{
  "train_examples": 42238,
  "crop_scale_min": 1,
  "noise_std": 0.6,
  "depths": [12],
  "residual_scale": 0.1,
  "residual_init": "none",
  "muon_scale": "match_rms_adamw",
  "nesterov": true,
  "orthogonalizer": "newton_schulz_5",
  "batch_size": 64,
  "final_lr_fraction": 0,
  "adamw_weight_decay_other_params": 0.05
}
Rows from block 7, named by matrix and row number. Rows with one number belong to one channel. Each number is 200 + 40 x the weight over its row's rms, rounded and kept within 0 to 999. All counts start at 0.
# convs0: first 3x3 conv (model.blocks.7.convs.0.weight, 48x48x3x3), inputs 36-47, a 3x3 kernel for each
# convs1: second 3x3 conv (model.blocks.7.convs.1.weight, 48x48x3x3, transposed), outputs 36-47, a 3x3 kernel for each
convs0.0,118,227,203,188,250,204,187,183,148,138,249,190,135,273,209,131,253,207,165,194,190,166,192,203,175,235,212,238,212,174,219,240,247,227,243,258,107,189,236,113,197,227,130,206,202,180,143,86,158,168,128,174,207,176,271,284,259,311,340,288,247,266,204,237,208,227,209,182,214,195,208,228,216,189,213,178,163,199,197,201,173,317,256,204,232,230,194,207,279,269,174,160,153,175,186,169,213,212,184,202,145,164,189,175,138,191,185,170
convs0.1,146,166,175,152,164,233,205,187,228,207,234,207,194,234,239,183,177,175,230,256,235,191,167,181,187,176,152,216,234,187,183,212,162,234,252,203,133,220,234,156,139,194,162,102,135,207,200,202,249,202,205,297,230,222,121,207,278,131,178,273,128,156,243,138,130,118,228,198,161,249,241,174,207,212,231,157,232,273,180,164,236,267,182,58,275,223,154,269,213,164,209,256,208,226,244,166,197,190,223,237,214,209,243,204,200,243,240,200
convs0.31,195,218,178,171,224,151,221,241,210,222,114,175,206,255,176,184,206,220,214,202,156,206,330,203,193,196,202,191,203,204,188,223,138,184,157,215,243,195,200,181,224,173,170,214,201,196,144,139,248,280,241,184,187,206,212,180,245,177,199,203,178,147,143,213,196,183,228,191,243,243,219,207,229,259,188,260,301,180,271,231,215,195,96,168,205,228,270,228,199,217,190,144,163,212,442,145,177,202,210,179,352,103,146,65,231,164,216,175
convs0.32,182,183,204,209,210,286,224,257,256,315,262,187,248,195,150,153,117,95,208,186,169,205,232,178,215,214,206,192,214,168,219,213,179,237,247,199,210,212,263,181,160,222,164,133,136,211,160,160,190,174,202,163,160,178,210,184,192,196,207,227,132,175,232,266,237,232,257,224,216,198,207,165,224,175,208,201,188,215,204,187,209,191,190,146,153,155,177,192,183,224,178,164,171,180,200,190,204,232,225,160,191,148,145,215,165,177,181,157
convs0.33,235,216,254,235,261,220,273,259,187,176,189,148,233,271,228,242,234,203,174,190,221,170,179,198,165,191,210,148,192,178,155,223,227,95,145,170,155,233,221,164,220,254,204,254,240,154,224,260,141,208,237,128,193,263,258,216,176,230,206,140,242,188,185,195,227,271,167,205,249,140,161,177,222,213,171,220,215,204,211,213,172,75,85,99,227,210,204,285,286,241,217,225,228,208,205,255,194,235,242,214,233,254,184,228,257,155,200,234
convs0.34,248,206,206,230,179,135,190,151,164,208,197,178,238,178,183,197,176,259,193,185,178,189,191,216,193,182,172,164,217,287,248,208,172,204,183,123,220,162,175,222,168,75,248,203,170,212,223,223,214,154,113,188,186,152,242,200,254,96,197,430,143,190,247,180,190,213,147,219,300,216,252,205,238,204,218,228,226,300,216,182,208,138,186,212,218,206,202,201,162,138,184,174,185,232,192,216,216,171,163,215,202,193,196,177,146,227,204,147
convs0.35,173,209,166,158,240,185,116,177,148,284,231,93,226,225,80,187,153,60,188,227,221,212,205,205,184,189,209,264,261,185,284,301,190,228,208,134,230,190,197,166,167,185,168,108,114,220,203,166,203,226,166,200,169,137,250,207,169,216,184,134,221,185,143,232,206,140,182,188,142,191,177,127,265,211,190,230,204,204,217,186,181,240,200,219,225,184,152,207,145,140,178,142,194,166,171,221,214,183,228,159,149,190,193,221,198,205,157,201
convs0.36,214,178,198,166,221,167,229,185,193,209,178,172,167,296,176,187,188,167,143,138,138,208,174,172,170,161,184,190,121,169,173,257,215,185,186,164,174,180,190,246,174,241,159,174,180,175,253,184,274,326,178,189,218,146,184,150,198,218,319,189,178,220,205,219,223,189,167,213,279,196,202,163,162,228,181,191,164,183,161,203,219,224,139,182,208,261,235,212,206,201,208,177,143,204,0,270,198,188,155,199,217,183,166,397,154,191,117,189
convs0.37,199,257,197,121,176,84,177,246,228,171,238,196,211,284,220,150,185,124,164,237,162,206,269,196,162,224,173,221,152,181,259,167,198,239,190,213,157,207,168,209,247,260,166,201,202,214,194,214,186,160,196,209,190,211,265,173,277,280,132,251,244,158,245,136,272,147,213,366,227,48,213,71,224,156,175,331,235,289,245,197,220,146,247,183,205,293,200,193,290,230,206,193,212,220,204,213,214,196,212,204,212,221,179,174,190,221,215,235
convs0.38,218,156,173,249,258,247,187,187,244,194,141,213,248,313,208,202,194,212,199,224,276,140,99,127,161,205,225,170,267,223,159,189,174,194,189,160,208,80,155,238,380,229,188,199,253,160,197,230,186,219,171,161,190,190,194,132,193,230,273,266,205,206,250,229,219,164,195,267,199,146,140,154,223,300,249,247,256,282,234,238,224,181,159,206,136,151,274,157,155,238,171,141,121,205,238,207,209,189,209,245,232,233,125,157,197,222,199,226
convs0.39,161,199,206,247,235,239,219,265,285,243,223,238,241,216,253,190,204,228,152,144,170,175,185,175,165,151,144,147,181,179,209,237,235,203,203,165,145,174,212,172,174,227,188,189,210,157,170,223,146,174,228,179,200,258,218,153,160,166,118,112,188,181,153,201,153,111,185,169,127,166,161,118,255,221,219,211,225,218,149,140,133,213,215,257,209,194,178,221,214,208,233,214,238,218,239,246,202,219,248,211,212,241,227,217,249,215,184,226
convs0.40,220,250,194,189,206,165,238,209,142,83,120,115,153,167,183,275,268,275,250,245,256,182,262,178,155,147,192,238,241,242,144,139,190,161,151,162,216,218,225,169,192,207,216,229,216,168,164,178,150,182,199,207,221,228,282,282,224,180,191,189,193,202,227,136,116,138,188,208,195,296,361,316,171,199,236,189,179,200,181,163,184,233,217,185,199,192,170,211,195,200,227,195,191,187,192,178,208,180,219,220,208,199,189,189,210,163,202,182
convs0.41,241,216,228,249,215,254,233,215,220,168,189,198,190,168,184,185,177,205,212,230,214,194,158,195,212,166,143,278,289,264,209,196,147,262,218,148,248,211,215,254,197,208,211,162,217,126,154,162,175,197,201,176,133,202,264,271,230,287,231,194,188,173,150,196,186,155,180,206,169,182,185,227,217,194,227,236,211,220,198,202,235,181,206,193,175,211,191,157,217,215,169,158,238,182,212,167,192,165,205,171,148,203,173,212,193,205,130,185
convs0.42,181,208,211,210,183,154,197,159,152,172,194,257,186,218,271,119,131,240,201,199,215,162,165,192,158,163,190,151,162,132,205,213,196,208,247,234,241,217,125,213,226,222,227,224,166,184,182,197,189,196,204,186,196,212,254,286,291,111,129,182,130,132,181,200,200,220,198,224,254,238,260,289,237,214,242,179,141,187,164,146,216,199,222,295,264,248,300,241,236,266,193,219,192,199,247,191,184,194,183,175,212,183,220,224,205,201,200,190
convs0.43,141,120,145,210,161,174,189,184,204,177,208,297,143,223,309,159,203,305,201,202,211,220,189,224,211,220,237,224,214,186,232,214,175,232,195,153,172,173,184,181,223,167,197,213,192,187,230,231,195,191,189,189,160,149,200,190,242,236,187,188,214,182,204,141,145,176,163,171,173,206,184,211,183,207,241,169,177,217,168,171,250,221,185,191,213,174,163,229,193,196,212,220,239,220,201,226,189,211,229,200,202,215,244,197,208,218,162,190
convs0.44,287,250,223,219,199,162,204,181,159,170,151,178,171,184,242,161,167,254,193,166,177,198,244,195,226,203,217,150,135,108,185,163,117,267,205,190,234,222,216,228,217,186,191,186,187,225,223,219,212,202,212,229,231,234,156,159,172,171,226,230,142,177,206,275,246,220,251,202,170,197,119,132,168,196,215,196,205,223,165,203,227,171,191,170,178,201,165,144,122,122,226,203,233,204,212,212,186,172,206,232,200,204,184,186,199,218,207,237
convs0.45,115,159,192,149,197,205,172,220,224,214,200,131,232,235,155,273,249,170,241,226,236,218,177,194,196,204,190,228,223,286,177,174,244,187,206,263,298,265,279,233,270,213,240,220,253,151,124,76,208,179,122,258,203,131,214,171,196,214,171,204,165,133,170,123,123,108,185,230,208,192,230,215,177,216,217,161,201,232,197,212,213,209,217,170,220,218,169,185,204,155,196,164,182,204,203,162,215,220,214,184,182,148,214,192,175,259,209,182
convs0.46,210,208,197,162,170,195,174,183,188,147,113,95,167,164,159,253,260,231,184,165,157,220,219,191,265,269,261,159,149,169,167,141,137,199,177,170,178,198,193,186,195,206,202,219,231,238,221,205,204,199,205,196,193,235,200,198,208,204,194,182,285,256,213,178,155,166,232,206,185,293,290,259,138,150,172,154,169,192,153,172,198,217,230,219,208,167,159,211,168,169,226,254,221,203,163,181,200,180,199,249,270,232,194,209,173,205,245,197
convs0.47,213,236,266,176,201,266,161,138,218,185,215,133,236,226,237,180,146,227,114,196,147,145,205,214,150,166,194,210,153,183,210,235,231,194,252,228,158,168,172,147,146,165,194,196,223,179,203,178,216,228,143,199,213,110,196,190,203,163,164,183,198,205,200,136,192,249,155,213,202,199,251,206,256,248,281,210,212,242,238,233,245,151,169,211,165,227,232,133,213,237,222,200,217,239,245,223,219,234,218,163,233,206,179,248,238,201,205,175
convs1.0,179,262,259,151,221,230,167,243,210,70,175,230,130,244,254,125,243,246,198,181,179,198,199,188,174,199,175,235,204,160,253,202,159,264,170,117,242,181,206,213,202,212,155,183,197,190,217,184,226,241,213,227,227,212,269,176,162,188,127,107,109,89,77,173,176,182,172,158,166,151,120,92,184,144,168,142,52,117,154,61,122,213,192,181,188,152,179,277,214,226,203,209,205,215,222,207,205,221,229,190,185,197,233,235,217,234,235,219
convs1.1,193,212,224,164,253,253,140,214,270,178,236,247,126,174,213,167,163,177,229,207,226,243,170,216,209,191,194,182,219,221,177,175,176,184,198,219,275,284,251,264,245,205,215,215,268,200,130,140,195,142,137,230,196,190,131,224,193,148,165,200,136,211,250,214,140,95,194,202,120,275,328,249,169,222,246,144,205,252,126,129,171,239,174,138,270,185,162,286,173,164,194,190,181,143,190,207,188,230,199,207,180,130,175,152,147,217,204,182
convs1.31,194,118,156,199,132,175,199,120,179,135,175,152,191,107,148,203,218,166,216,258,217,185,228,257,202,161,209,181,147,155,202,223,180,199,178,203,252,178,226,228,264,276,201,171,221,190,179,218,218,193,250,201,168,114,162,132,193,228,229,248,203,185,207,219,158,192,117,325,125,199,109,230,212,310,253,235,142,325,200,188,196,212,235,232,213,153,221,199,223,207,237,195,196,139,277,226,197,158,178,197,243,177,238,80,186,202,246,186
convs1.32,143,186,157,119,169,127,239,207,141,291,248,220,305,256,171,224,157,98,204,213,196,208,254,203,170,185,202,162,162,102,208,167,182,231,214,211,169,154,151,221,157,174,167,157,153,181,245,184,205,249,180,221,234,212,206,219,196,139,171,188,177,174,240,207,186,156,164,180,165,107,138,157,236,149,217,208,160,214,186,221,213,146,199,237,187,223,252,230,238,185,202,200,196,199,229,191,207,208,215,192,234,185,195,265,171,201,217,201
convs1.33,186,203,238,160,200,162,121,182,178,223,176,198,198,176,172,215,194,254,181,185,180,202,213,195,199,239,224,173,235,192,143,186,190,114,170,180,171,176,214,204,181,229,182,191,233,205,225,267,211,214,257,267,231,228,242,195,170,214,168,159,261,228,190,214,256,261,186,172,218,142,115,143,245,178,118,252,228,136,200,197,133,122,113,133,198,207,166,262,276,252,208,202,223,210,189,224,221,214,226,210,221,237,210,212,233,243,226,233
convs1.34,268,194,203,258,174,153,197,182,202,192,190,253,245,175,213,171,125,152,190,191,208,232,189,200,228,196,183,214,205,107,205,196,87,163,234,239,161,192,198,171,210,233,147,173,251,232,240,173,224,179,164,195,237,230,163,209,148,154,258,335,283,267,240,229,202,129,165,253,259,139,245,225,180,160,147,96,162,149,121,131,145,149,151,129,178,202,212,134,194,227,188,186,169,227,196,185,209,202,196,210,217,163,213,167,158,213,201,217
convs1.35,221,228,187,226,203,186,202,214,173,191,163,200,199,180,194,162,154,138,220,200,192,227,219,226,232,227,188,305,276,294,239,230,257,293,296,320,170,187,205,166,215,220,191,177,164,179,221,212,155,189,183,180,167,200,235,205,208,227,215,214,219,162,179,187,160,120,169,188,167,227,243,190,209,249,258,140,276,233,181,208,232,232,250,216,243,252,201,214,211,137,222,212,171,209,237,178,214,196,190,224,207,182,214,221,176,219,215,202
convs1.36,166,229,183,188,280,209,177,245,223,225,196,204,225,534,192,227,176,220,183,211,211,231,238,250,196,202,193,257,178,211,220,192,231,210,224,206,203,243,207,232,133,175,184,198,205,218,241,217,206,248,241,217,248,199,230,208,194,126,328,157,207,176,217,196,256,218,227,196,195,213,250,207,261,207,231,174,245,175,223,276,227,254,215,210,178,183,191,178,200,213,212,207,225,241,189,211,199,204,208,221,226,218,205,366,225,215,222,208
convs1.37,187,239,174,204,256,181,182,246,162,221,223,150,252,264,187,192,195,108,248,171,175,262,216,215,260,182,171,216,144,166,226,152,198,243,168,215,185,200,210,140,151,172,200,215,249,334,208,209,274,158,185,365,225,218,252,215,221,237,183,184,271,221,227,231,221,174,221,229,201,241,241,191,173,167,161,173,168,146,201,184,171,194,175,213,208,193,231,211,175,226,230,225,208,183,197,175,235,272,190,190,181,191,194,205,211,215,185,162
convs1.38,234,223,219,174,218,259,167,133,179,267,233,209,225,318,266,250,240,239,175,177,189,225,255,238,181,216,260,241,300,162,159,166,156,236,199,154,146,148,198,190,269,223,232,209,170,176,190,203,189,190,161,171,149,178,252,256,236,209,226,213,186,246,219,186,192,204,164,162,160,165,188,237,242,341,289,265,282,276,209,293,265,183,172,177,138,163,193,202,189,224,208,206,226,217,203,203,210,235,231,174,183,199,216,232,199,174,165,195
convs1.39,285,220,161,194,123,103,230,163,113,133,144,188,133,125,175,154,165,196,250,251,219,238,244,222,198,198,203,126,130,109,196,212,166,146,162,154,242,218,216,230,243,264,191,217,250,215,204,196,225,202,225,248,235,239,183,199,210,214,228,247,204,215,258,207,242,266,191,265,244,189,232,225,196,195,188,167,169,184,154,114,132,197,175,235,243,186,195,186,166,167,212,217,219,202,207,223,205,196,214,223,212,225,219,207,236,225,220,246
convs1.40,259,229,234,246,226,208,220,172,205,120,87,154,210,193,257,233,276,319,258,229,214,185,272,200,161,139,158,277,283,271,250,217,247,169,132,105,228,250,261,200,193,219,220,233,251,160,163,174,193,159,178,191,173,192,296,262,258,230,232,207,170,154,106,107,152,196,189,214,212,290,316,335,191,240,203,234,171,195,230,180,223,232,197,194,200,190,194,218,203,234,214,213,188,196,213,191,181,170,196,192,195,178,182,179,178,169,149,194
convs1.41,165,195,174,176,185,208,171,204,217,167,236,218,183,220,237,213,213,246,211,205,209,257,205,177,229,189,140,365,277,170,299,233,109,227,187,113,202,201,178,228,173,167,174,145,199,182,178,239,189,257,173,218,209,166,230,272,290,219,159,201,249,208,224,182,217,184,217,194,167,227,216,193,240,203,151,188,171,156,181,169,195,159,177,138,187,187,179,198,210,183,229,225,232,232,288,218,216,181,193,192,183,227,216,283,172,230,178,147
convs1.42,178,210,265,154,187,280,227,170,238,218,229,314,178,247,289,199,246,307,179,173,222,217,227,234,227,245,273,225,242,101,298,231,140,285,236,150,195,185,163,166,163,144,187,204,213,178,183,203,170,203,185,180,188,187,305,221,214,259,185,226,262,242,257,172,125,197,193,205,176,196,149,157,248,287,253,240,212,218,181,167,170,132,268,177,172,239,181,176,217,170,225,194,197,206,218,182,221,203,182,186,193,226,173,232,190,196,210,201
convs1.43,226,215,213,243,195,238,262,242,296,170,218,215,144,177,203,147,204,202,200,202,201,214,188,209,209,212,214,258,219,214,213,178,230,222,198,207,196,174,189,198,187,218,218,201,209,204,210,222,197,208,206,167,190,161,199,218,163,226,246,142,148,230,191,186,184,236,226,187,238,267,207,279,183,168,249,184,195,232,135,142,159,175,203,191,252,236,208,223,237,193,218,222,205,203,201,222,212,202,206,223,233,209,214,221,197,194,206,167
convs1.44,216,226,203,231,211,186,190,163,123,177,210,220,203,197,194,224,209,198,212,190,197,214,219,193,192,186,241,156,163,164,240,232,217,239,267,276,177,185,186,161,174,203,208,184,203,246,253,233,240,212,195,168,191,180,219,185,187,232,212,225,236,230,231,296,278,258,235,198,165,212,160,128,165,167,223,155,166,199,225,234,245,235,222,247,195,177,175,183,158,135,231,216,218,204,212,201,191,185,196,265,234,222,237,209,178,183,192,192
convs1.45,150,228,198,195,189,234,180,256,193,224,255,175,211,243,202,99,155,130,222,215,200,206,181,159,246,193,203,132,146,226,131,198,229,195,196,259,157,137,121,140,127,104,169,131,111,262,283,219,254,281,237,209,252,202,190,193,214,175,218,184,160,161,169,229,224,179,169,181,143,122,132,123,151,187,251,100,117,224,124,179,238,190,222,250,165,183,266,155,180,190,223,214,211,205,215,229,225,224,222,273,268,232,252,267,245,219,215,204
convs1.46,170,251,291,208,239,206,228,207,184,221,184,159,214,221,177,255,263,229,205,168,184,190,174,180,207,208,198,202,154,189,233,237,230,206,238,196,223,222,238,209,199,206,231,259,234,167,157,195,171,181,207,200,171,160,216,206,188,223,167,188,186,153,212,225,196,175,232,225,181,282,330,273,271,250,220,231,242,249,236,236,223,220,173,150,205,167,176,249,208,271,191,202,204,191,182,187,208,191,186,191,189,194,190,169,181,206,173,159
convs1.47,240,284,258,181,183,234,230,194,199,167,188,168,247,234,213,303,243,211,200,182,184,222,218,186,174,185,218,208,165,193,184,187,188,144,177,162,241,285,269,274,268,255,248,193,198,232,262,228,220,177,203,156,222,257,153,171,223,162,181,184,165,191,245,210,251,245,213,273,225,190,189,205,224,261,211,252,265,221,232,252,198,104,186,241,77,152,203,69,170,188,180,216,231,163,199,196,168,191,214,188,230,237,145,174,208,130,206,252