Weights of a small image denoising model.
Model: arch edsr, norm none, widths [48].
Training: muon at rate 0.0036, batches of 64.
Data: 42238 training examples, 15.3 epochs.
Rows from block 4, named by matrix and row number. Rows with one number belong to one channel. Each number is 500 + 40 x the weight over its row's rms, rounded and kept within 0 to 999. All counts start at 0. Numbers have three digits each. After the name is the row's rms in percent of the matrix's.
# convs0: first 3x3 conv (model.blocks.4.convs.0.weight, 48x48x3x3), inputs 30-35, a 3x3 kernel for each
# convs1: second 3x3 conv (model.blocks.4.convs.1.weight, 48x48x3x3, transposed), outputs 30-35, a 3x3 kernel for each
convs0.0 093:489541535492514516498504508493506504539513522501487509555490495527489490533490471549417444563517464532511447538586570461478490381387443383446482457437453580497498
convs1.0 098:481499480476483483485493478495499503472455498508490507473473503492497525498495520540443496504460464558516508544615609470490522431433467508492405515516491528565572
convs0.1 089:504422397503517451447538536525551550540605522494521481504482488460483516396451531592547537533561542495505531474448499521460464642541465484525543469490549436433496
convs1.1 092:469497491522530491558559507473470508455494466486497494529517517590524489557563496464479470462468484457442506523519475497523514482520499530467476513494458527524495
convs0.2 108:489522524487497515493508521515508533492540565498542547525523544508515521536518491511422473515442448538494433518494508483477479447460463420516523398466498447465477
convs1.2 112:512517511525510523508494484489484457496473453481451467527456481487486512461448469573450483522563524508545469499505517437463507496508515496555498495540588454485564
convs0.3 096:488503468492483514514493488480489499456502468518545498435474431519533494606579542475495561459478474510536509510459475497455446603585530500526450475487489452426486
convs1.3 107:452477478526493511531522480520523497504509493522523533475463406513484491562531476480477410570532506543555552478459498538551507567565537468532497484525495545542521
convs0.4 097:438454466480487499472476497527544533530554570493493547557510463591510442570500438503498496495441466509445472588493454483456452495438455464471501495495522505480497
convs1.4 094:482543556456500532486490525518534545496479500466454495565578544623603536481510487599564553585558538519485486492475454561527500524461417460534531465538561406431515
convs0.5 090:508495493502472475511504499448462448500487504557563545494496519480461498533470507465493460477462470533510497562512509520475482483476447498466490481465522500490582
convs1.5 086:451454538512485529534538545536489511519462479536522496499515485557540505534490475425463402534541501506491415592594563515531516497483452440465486484479473533487482
convs0.6 088:480488472460483466537555493527488417562523467575548515515540589481523566469475476495429528463438507425435456507466464567512485514499488473486559461494510428449500
convs1.6 085:525527526518522508530511534528479499508486496489499505527529520444497524425496510512518562464552482469550521531507502524511453550526449505575581447485545451464535
convs0.7 107:506490489481484492526540516518506517464535487518534511499510464486499512512489509436483542472466492526487472483473509498482532515526519550518465514519495513538542
convs1.7 116:486513526496502478510523480485482506464493460489466489537548474495501467503480437559538441509522515456523567439422438466483491476513550385471476473479462514455440
convs0.8 096:460447434464487498515509510479520507478514483529554537513460461481465498523509551530518539534528544500489463462509521514509509496494486475511477488503484584616568
convs1.8 085:467474495523507515530508526474469509457471503495483507484482420511521457545535513476478510488535576515556547453412443480445465517459457509515507520520491484495425
convs0.9 095:521511490518481489516474460438463498465485515514508557439488547456504553481505540456438484493439485486449482506516499451482493463493483451463544474524561493527547
convs1.9 095:528551523507505490487496485503502519492497476489486477472498471489498479497479487478465392528488431478538511563497539533493514544493513479449459481493519500509570
convs0.10 097:465518521471509527470504545473520522515479494492543529524563561548514507499437460416459651431476564510519506472455405470497451475514469534540450470431433544437484
convs1.10 104:479503501494520486504488457519511506513489521536534482574533484515485462448433465568461467484518534399533556544503509553507537576538541534554409576575549482477545
convs0.11 099:495458506496499489483532470464513507463530537481462476553542544481481506450475487547546465569551490535514492492488484539533446576536516455469514444433510461433502
convs1.11 091:480501490504503509531492491495482490493511470500529495525517524506461510491490566565508490531464427537534577478490567494513511571514504546457372516504436540526505
convs0.12 101:486487515498468504505499473521499489522472464546475459476471510463490514524536538461467562557520466527527524538535411613655466516509506514481462496464485552528489
convs1.12 113:511542548478498549480457499513531495502524497508511497582542443458482461494485471526475467509482476589484466474432541463427437424434524487529540488438538515465531
convs0.13 105:531507540511496505509492523491512520522512520521514494495498500494514528492510496445507458444567545412528484499476505486518510567477512526487439521469406524415369
convs1.13 123:478494499488489498529511517509499512499509472510483445525540532505508498503520513500532496478435511503451536465512493537500467553460456595513521515480503520501541
convs0.14 085:458457459517525484512501495491524489479478458513480457499499455498515478527549509495486460532534513485477482520519612487489565548542545453430435468423469527449514
convs1.14 088:490513545483502530483482519535521512533516517515538517469504505488523516483538541497528519502527533502504511425486517405479512362452481499548620535523571584543561
convs0.15 105:542517503487491495493491502454471514458465515511507524474494486464485486498516519462470456478505513471478499459495503474490476459500507505500535443450515467479534
convs1.15 103:472474509473502493475483483474476486489509500518531503522487478540479434543475445514493476518540479540556554534479455583582427522527473585554507532489473520466454
convs0.16 105:524482495513501505483537528495492534505498499505497496557529476519505456541490439488521465462528525443463530444489560542508607485471612567497434569473521586526518
convs1.16 106:465506530455457541468446514529508494477480498492479479539495488499446452491448439486498494486507566511536531462428478449494502465548543375463485496472409548558449
convs0.17 093:469484502452464520460482506507520516501449498559497456472475508432481517426492547495492526517460452556537477474465475534373450598422480507485473498474454482471489
convs1.17 095:504529543507483520526500510516521512511506496551527513475523497484429492522447464526481519554515462500536453540546498504498487485485480498512563513488513504506485
convs0.18 131:478409486394837453507455479553552439614551419437510457487498464519480473499496550520527494485475521509486508485496486498524483487478498499488499536492496506493519
convs1.18 050:447566512570020595504543499437584473499463612479575527510500525492489491509489494517486499507545506507503499509531501530554514493532505475474479492491490481467470
convs0.19 106:507471463535527501496484483472492536462495528487492537461541598461524586414479519461433478438420478415395458547522532570515518550524506509518538493485489483478473
convs1.19 097:493513489439470466444488488471474542499516524468499505505475461544527505579523523475548533549568528551617524493518471463499460445467428485514516517535529546509462
convs0.20 112:532538510500518500498519537489481446472477471502521501586627615511509512445402422486473536488489515536547512527591598468495506396398441526560514533508522484399472
convs1.20 095:488519539507540536495492483480475507495489517503504501587589559471461497381341421474394433472476500453519507503521522487470498486467484501593488473471445494414521
convs0.21 101:532516533529526532522506516474457479450485496490530530444449497429457504508500516449465430429461468502548513484500491534409448446427434510500518450455501467479477
convs1.21 111:527522484524489485528504495522486486532492516510513503441420516428449551502519659525494547523460532531481555548552615478505567429533553533548521566460478504447515
convs0.22 084:473466508458499499491504487509487487500502503521535507490582575461542599368456520540570557510520517470480495419524485450401456516529450509422498581499466517522512
convs1.22 068:501560540469543524455458491504538517421492500442453492486501514428426494448421448537493484493433460492433440522482456593459490563513493440502482465456533501439459
convs0.23 096:464503542475501495492521510458487498466509518504517536481447457520498488501526520518504481521527504486505509462471456504537520551550606477522536490490524496493534
convs1.23 095:525523536485500491488480453495464492496515508507522488457470473482482477541563543510478489459444479467439412504441485492486549571563553412460481464490510436486509
convs0.24 106:468476499484473506485467500505485525506480509546496522387506661398529703387508691471466492507475470524496489484508547467461550476504525484499515507508526523496513
convs1.24 100:482521535464515522466516526520517522490508483507504510366486531373515591431549571498415467490465550481498577472478524430470519396458551496514523521505541531515514
convs0.25 086:548514517489531523456472505488484498486456475494507504473464512505536569442501525501435468436435443460480476595496510628610515599629492515533565483531562449486521
convs1.25 083:486458470505474478501474481535514514531517519521517533481480525480470518508448512453483429537523481528547514514472406478430350516491416468467519505486511543497489
convs0.26 092:462462484506502489488466462514503497525551547533525544510475398564547509488488489514543406465498487445492481439421533503462504570549510416362413433405471453471512
convs1.26 086:502490484521531487503532511506504471514499433491480487457495535501509513538539539469594630480498525533486503456509462435515462423474442488534541529599556569595542
convs0.27 100:443475490483574531505553549513485451488480467452474482489480463480462443520483447457472461449471491395443473521535556485475496516470494545542540529550568536562591
convs1.27 084:515503502472510520469474498535516481533511503488466446520519509509534519506540552403463440428482458477467486469487481500508505499481476506516544502474525517493582
convs0.28 104:517522503508524486522535453553519463524545477533534509520517531543518550497452517514538552510534517498517509479459503476460475516501509405447563370407555477439504
convs1.28 105:475463428487458433493489491527492495507485456507475466472494553530502545469475528434493514395422444469465529463482490474503478536550519536534510421554598432500512
convs0.29 146:517510475550507492486516544499500496486511512544531498500523518538469393510525513496495467439534592532568550499462452495506529517497531488471456462509550493527546
convs1.29 185:507541556484500522535504478493476456475500530519531528504507488605559464495517503507513526414521591542549501461490512469550550516512475581589593304348374376370363
convs0.30 089:448456488532473534509467476464476456504534486435502490523541511521511501499498509562470439533476450486514486513498478531518521479494539550503541503468518544478525
convs1.30 103:493490488518499514491481461518506499511518541457476474505490488536506497558471468470512527472500483538530459468489494494488489512511468594521524516474465522450475
convs0.31 088:485481514456524441479523532477498520496526520474512523584555570512473479477500550457439407459484440414397438419446480423513512510508478513480573585532625555474554
convs1.31 078:487521515484600531491490484494496473484495492523548483524547546508565449458426418457557563424594549474514465518558550564585540521571536443517552366418420414463492
convs0.32 102:590597603487496521473442431515510488463485482540516473513527581483488529471470502496497502461481462499535498531498508508513513494495505485486530517470490520443457
convs1.32 093:519540520531510482490477492510496498522506496529491495481514481448528504441513506554515462562548462425439444529526463493535495546569514570546515542515541515515557
convs0.33 120:496478506510524504515514496508519489496486502505495496535556474507546486452533474590710469495532485466452495425469555455461503466432427526356420496522501412630524
convs1.33 123:496437484488464495450497523510510497514509509488484525457527562475495507438470416384659543493534511548442500532526506491481525435471534453421552528536575590610483
convs0.34 084:525533516511495447502481444466515475498507491470466449428441478438428477442413446508504531515465497538464468534505511494469477493515473480510528466510493448510516
convs1.34 083:500476509491465501528487479480521494479498477484482457574590588556571611529553601659582556592539530511527515481520517450494487420456475562541562513430493514473508
convs0.35 110:503495520450519481474536455418563434437577392519495428501497538493463500506515505490462494517484564500520559507465487475478519533551554550561541506503559481498498
convs1.35 114:480481482484477491480489484522494504547449516522482519482490481468509451484528475540516465522496485494495498473495504520487517516463568479433438487490483461500506
convs0.36 094:484480495495481478505456456523462476513498496546530513449503491463541521449554506592501468576477487550486507519466476573474481506440470470455462502476455522511480
convs1.36 094:513513465537540489510530534487496508472505473481480516516522482494507535494522506497510512450435364427444425507548538534572539545568491535461400515438447519501537
convs0.37 100:499479513485474511526516560531523533492489482462458477562516495535510503512501496527534515500546505524562491506559539484501508392423443455474476506514482580557559
convs1.37 096:475470486485470477503503526501497488500498470507494506510528530526519520520486466472492508486515564477472494505490492467468488433422403553473520530505538429444485
convs0.38 089:481493482496486495518505511495511494534490480469515551528552571481512543535458472526500579490471495513469431476532470453502482519518532566624601555540545502401458
convs1.38 115:486527554485518518506482461529502471471491520492531493528512529487485501448437494646476404476507437462514458463470478493505505528488491518635523474460460461405489
convs0.39 090:495520523512550536533545529524504495491511469478472474490506508498543581536527507490460553521447452540499503536516493528487455493444441427478477424524465447517477
convs1.39 092:510526483486519487520548549517496522507531519505526541499445471513480514547498501433369451489478490477532546531539497521528510486548548494509469532583572475506453
convs0.40 099:516536554488488499464472515508469503505510529498514562509487479510488487500467483545468484595501488583505508482460470463452510398446514492487475516477447563531500
convs1.40 092:518512505531516516519506524507524517483491505487470493537503440508493461519481450580516495542513475498463473484502523527473484536492468524607604459514529487526516
convs0.41 080:508510460507662518543490478447445419535381448471428481465496490485522516456473458461528465541545475519527498463526493522540497469467488480455507500553506494509497
convs1.41 076:489505493557573469505526479499495498483558468513504463502585541557542531509570543479450457496540492529486543486497518486533511515511515469503492561534526510553498
convs0.42 121:570531423528531471530489461516503455462517494439453492488523493495509527459515534471525563473469548484518529538431480608461473554514511486510547505521504474483524
convs1.42 121:514508506528508474502500487495503516486504525513518531505463503488464456498517529505455479528454482572530516488598513498592606550527550473556531493525513490517500
convs0.43 106:491491498528518506465467510476469477535522471498484471551517515508467508521453504466459498505511518495517458488464510546456439498451459479461487425391472541527527
convs1.43 115:516512518521499487529528509505500504508497475507490489506514554508543542514518545477534578431465487478480503537530503515481412510515462562511513457417463496496476
convs0.44 096:505530506500503495471476540509498455514498491476510471503498503530510518560553572469500552485474473525448455457456494503458430667498432485519498478516466479514466
convs1.44 085:476472497519488505525520502493497515495516502522546525531492493482508491490518451491541576537581588572584561482516527545581527535452483564509508498469500440430424
convs0.45 106:539515536520510529496514532528538540517516525493494505517480526488443485527462487493489489445433447438405430482484490459481493508539544587509477572478438515442414
convs1.45 105:511500492514484464501464438478469503480473514509492506578531542529518513523517507499575562491555517486558538506497450513502508503495515576539482531510455518498469
convs0.46 083:480488527519568527475527523490518523514583510491531518504440481462379433529450546439497490519563511474471479477472500470429460529507503483554573509542559486487542
convs1.46 081:501468500487505526497492513557504486512433473503500506459493537406479524486501550450458518375434485438492529549576522485478511453473497518444473492455463550538486
convs0.47 093:495478467523484475521469447507462479493481484520502498563494448591534484549505459525510557488495548479519535528512501512472465538481427467465459481473481462465466
convs1.47 088:502465498540501493533515471518468462522525483490519496477461544480426525487457556555486501525501554456485577567536557520562560503534554549578567557531528565528546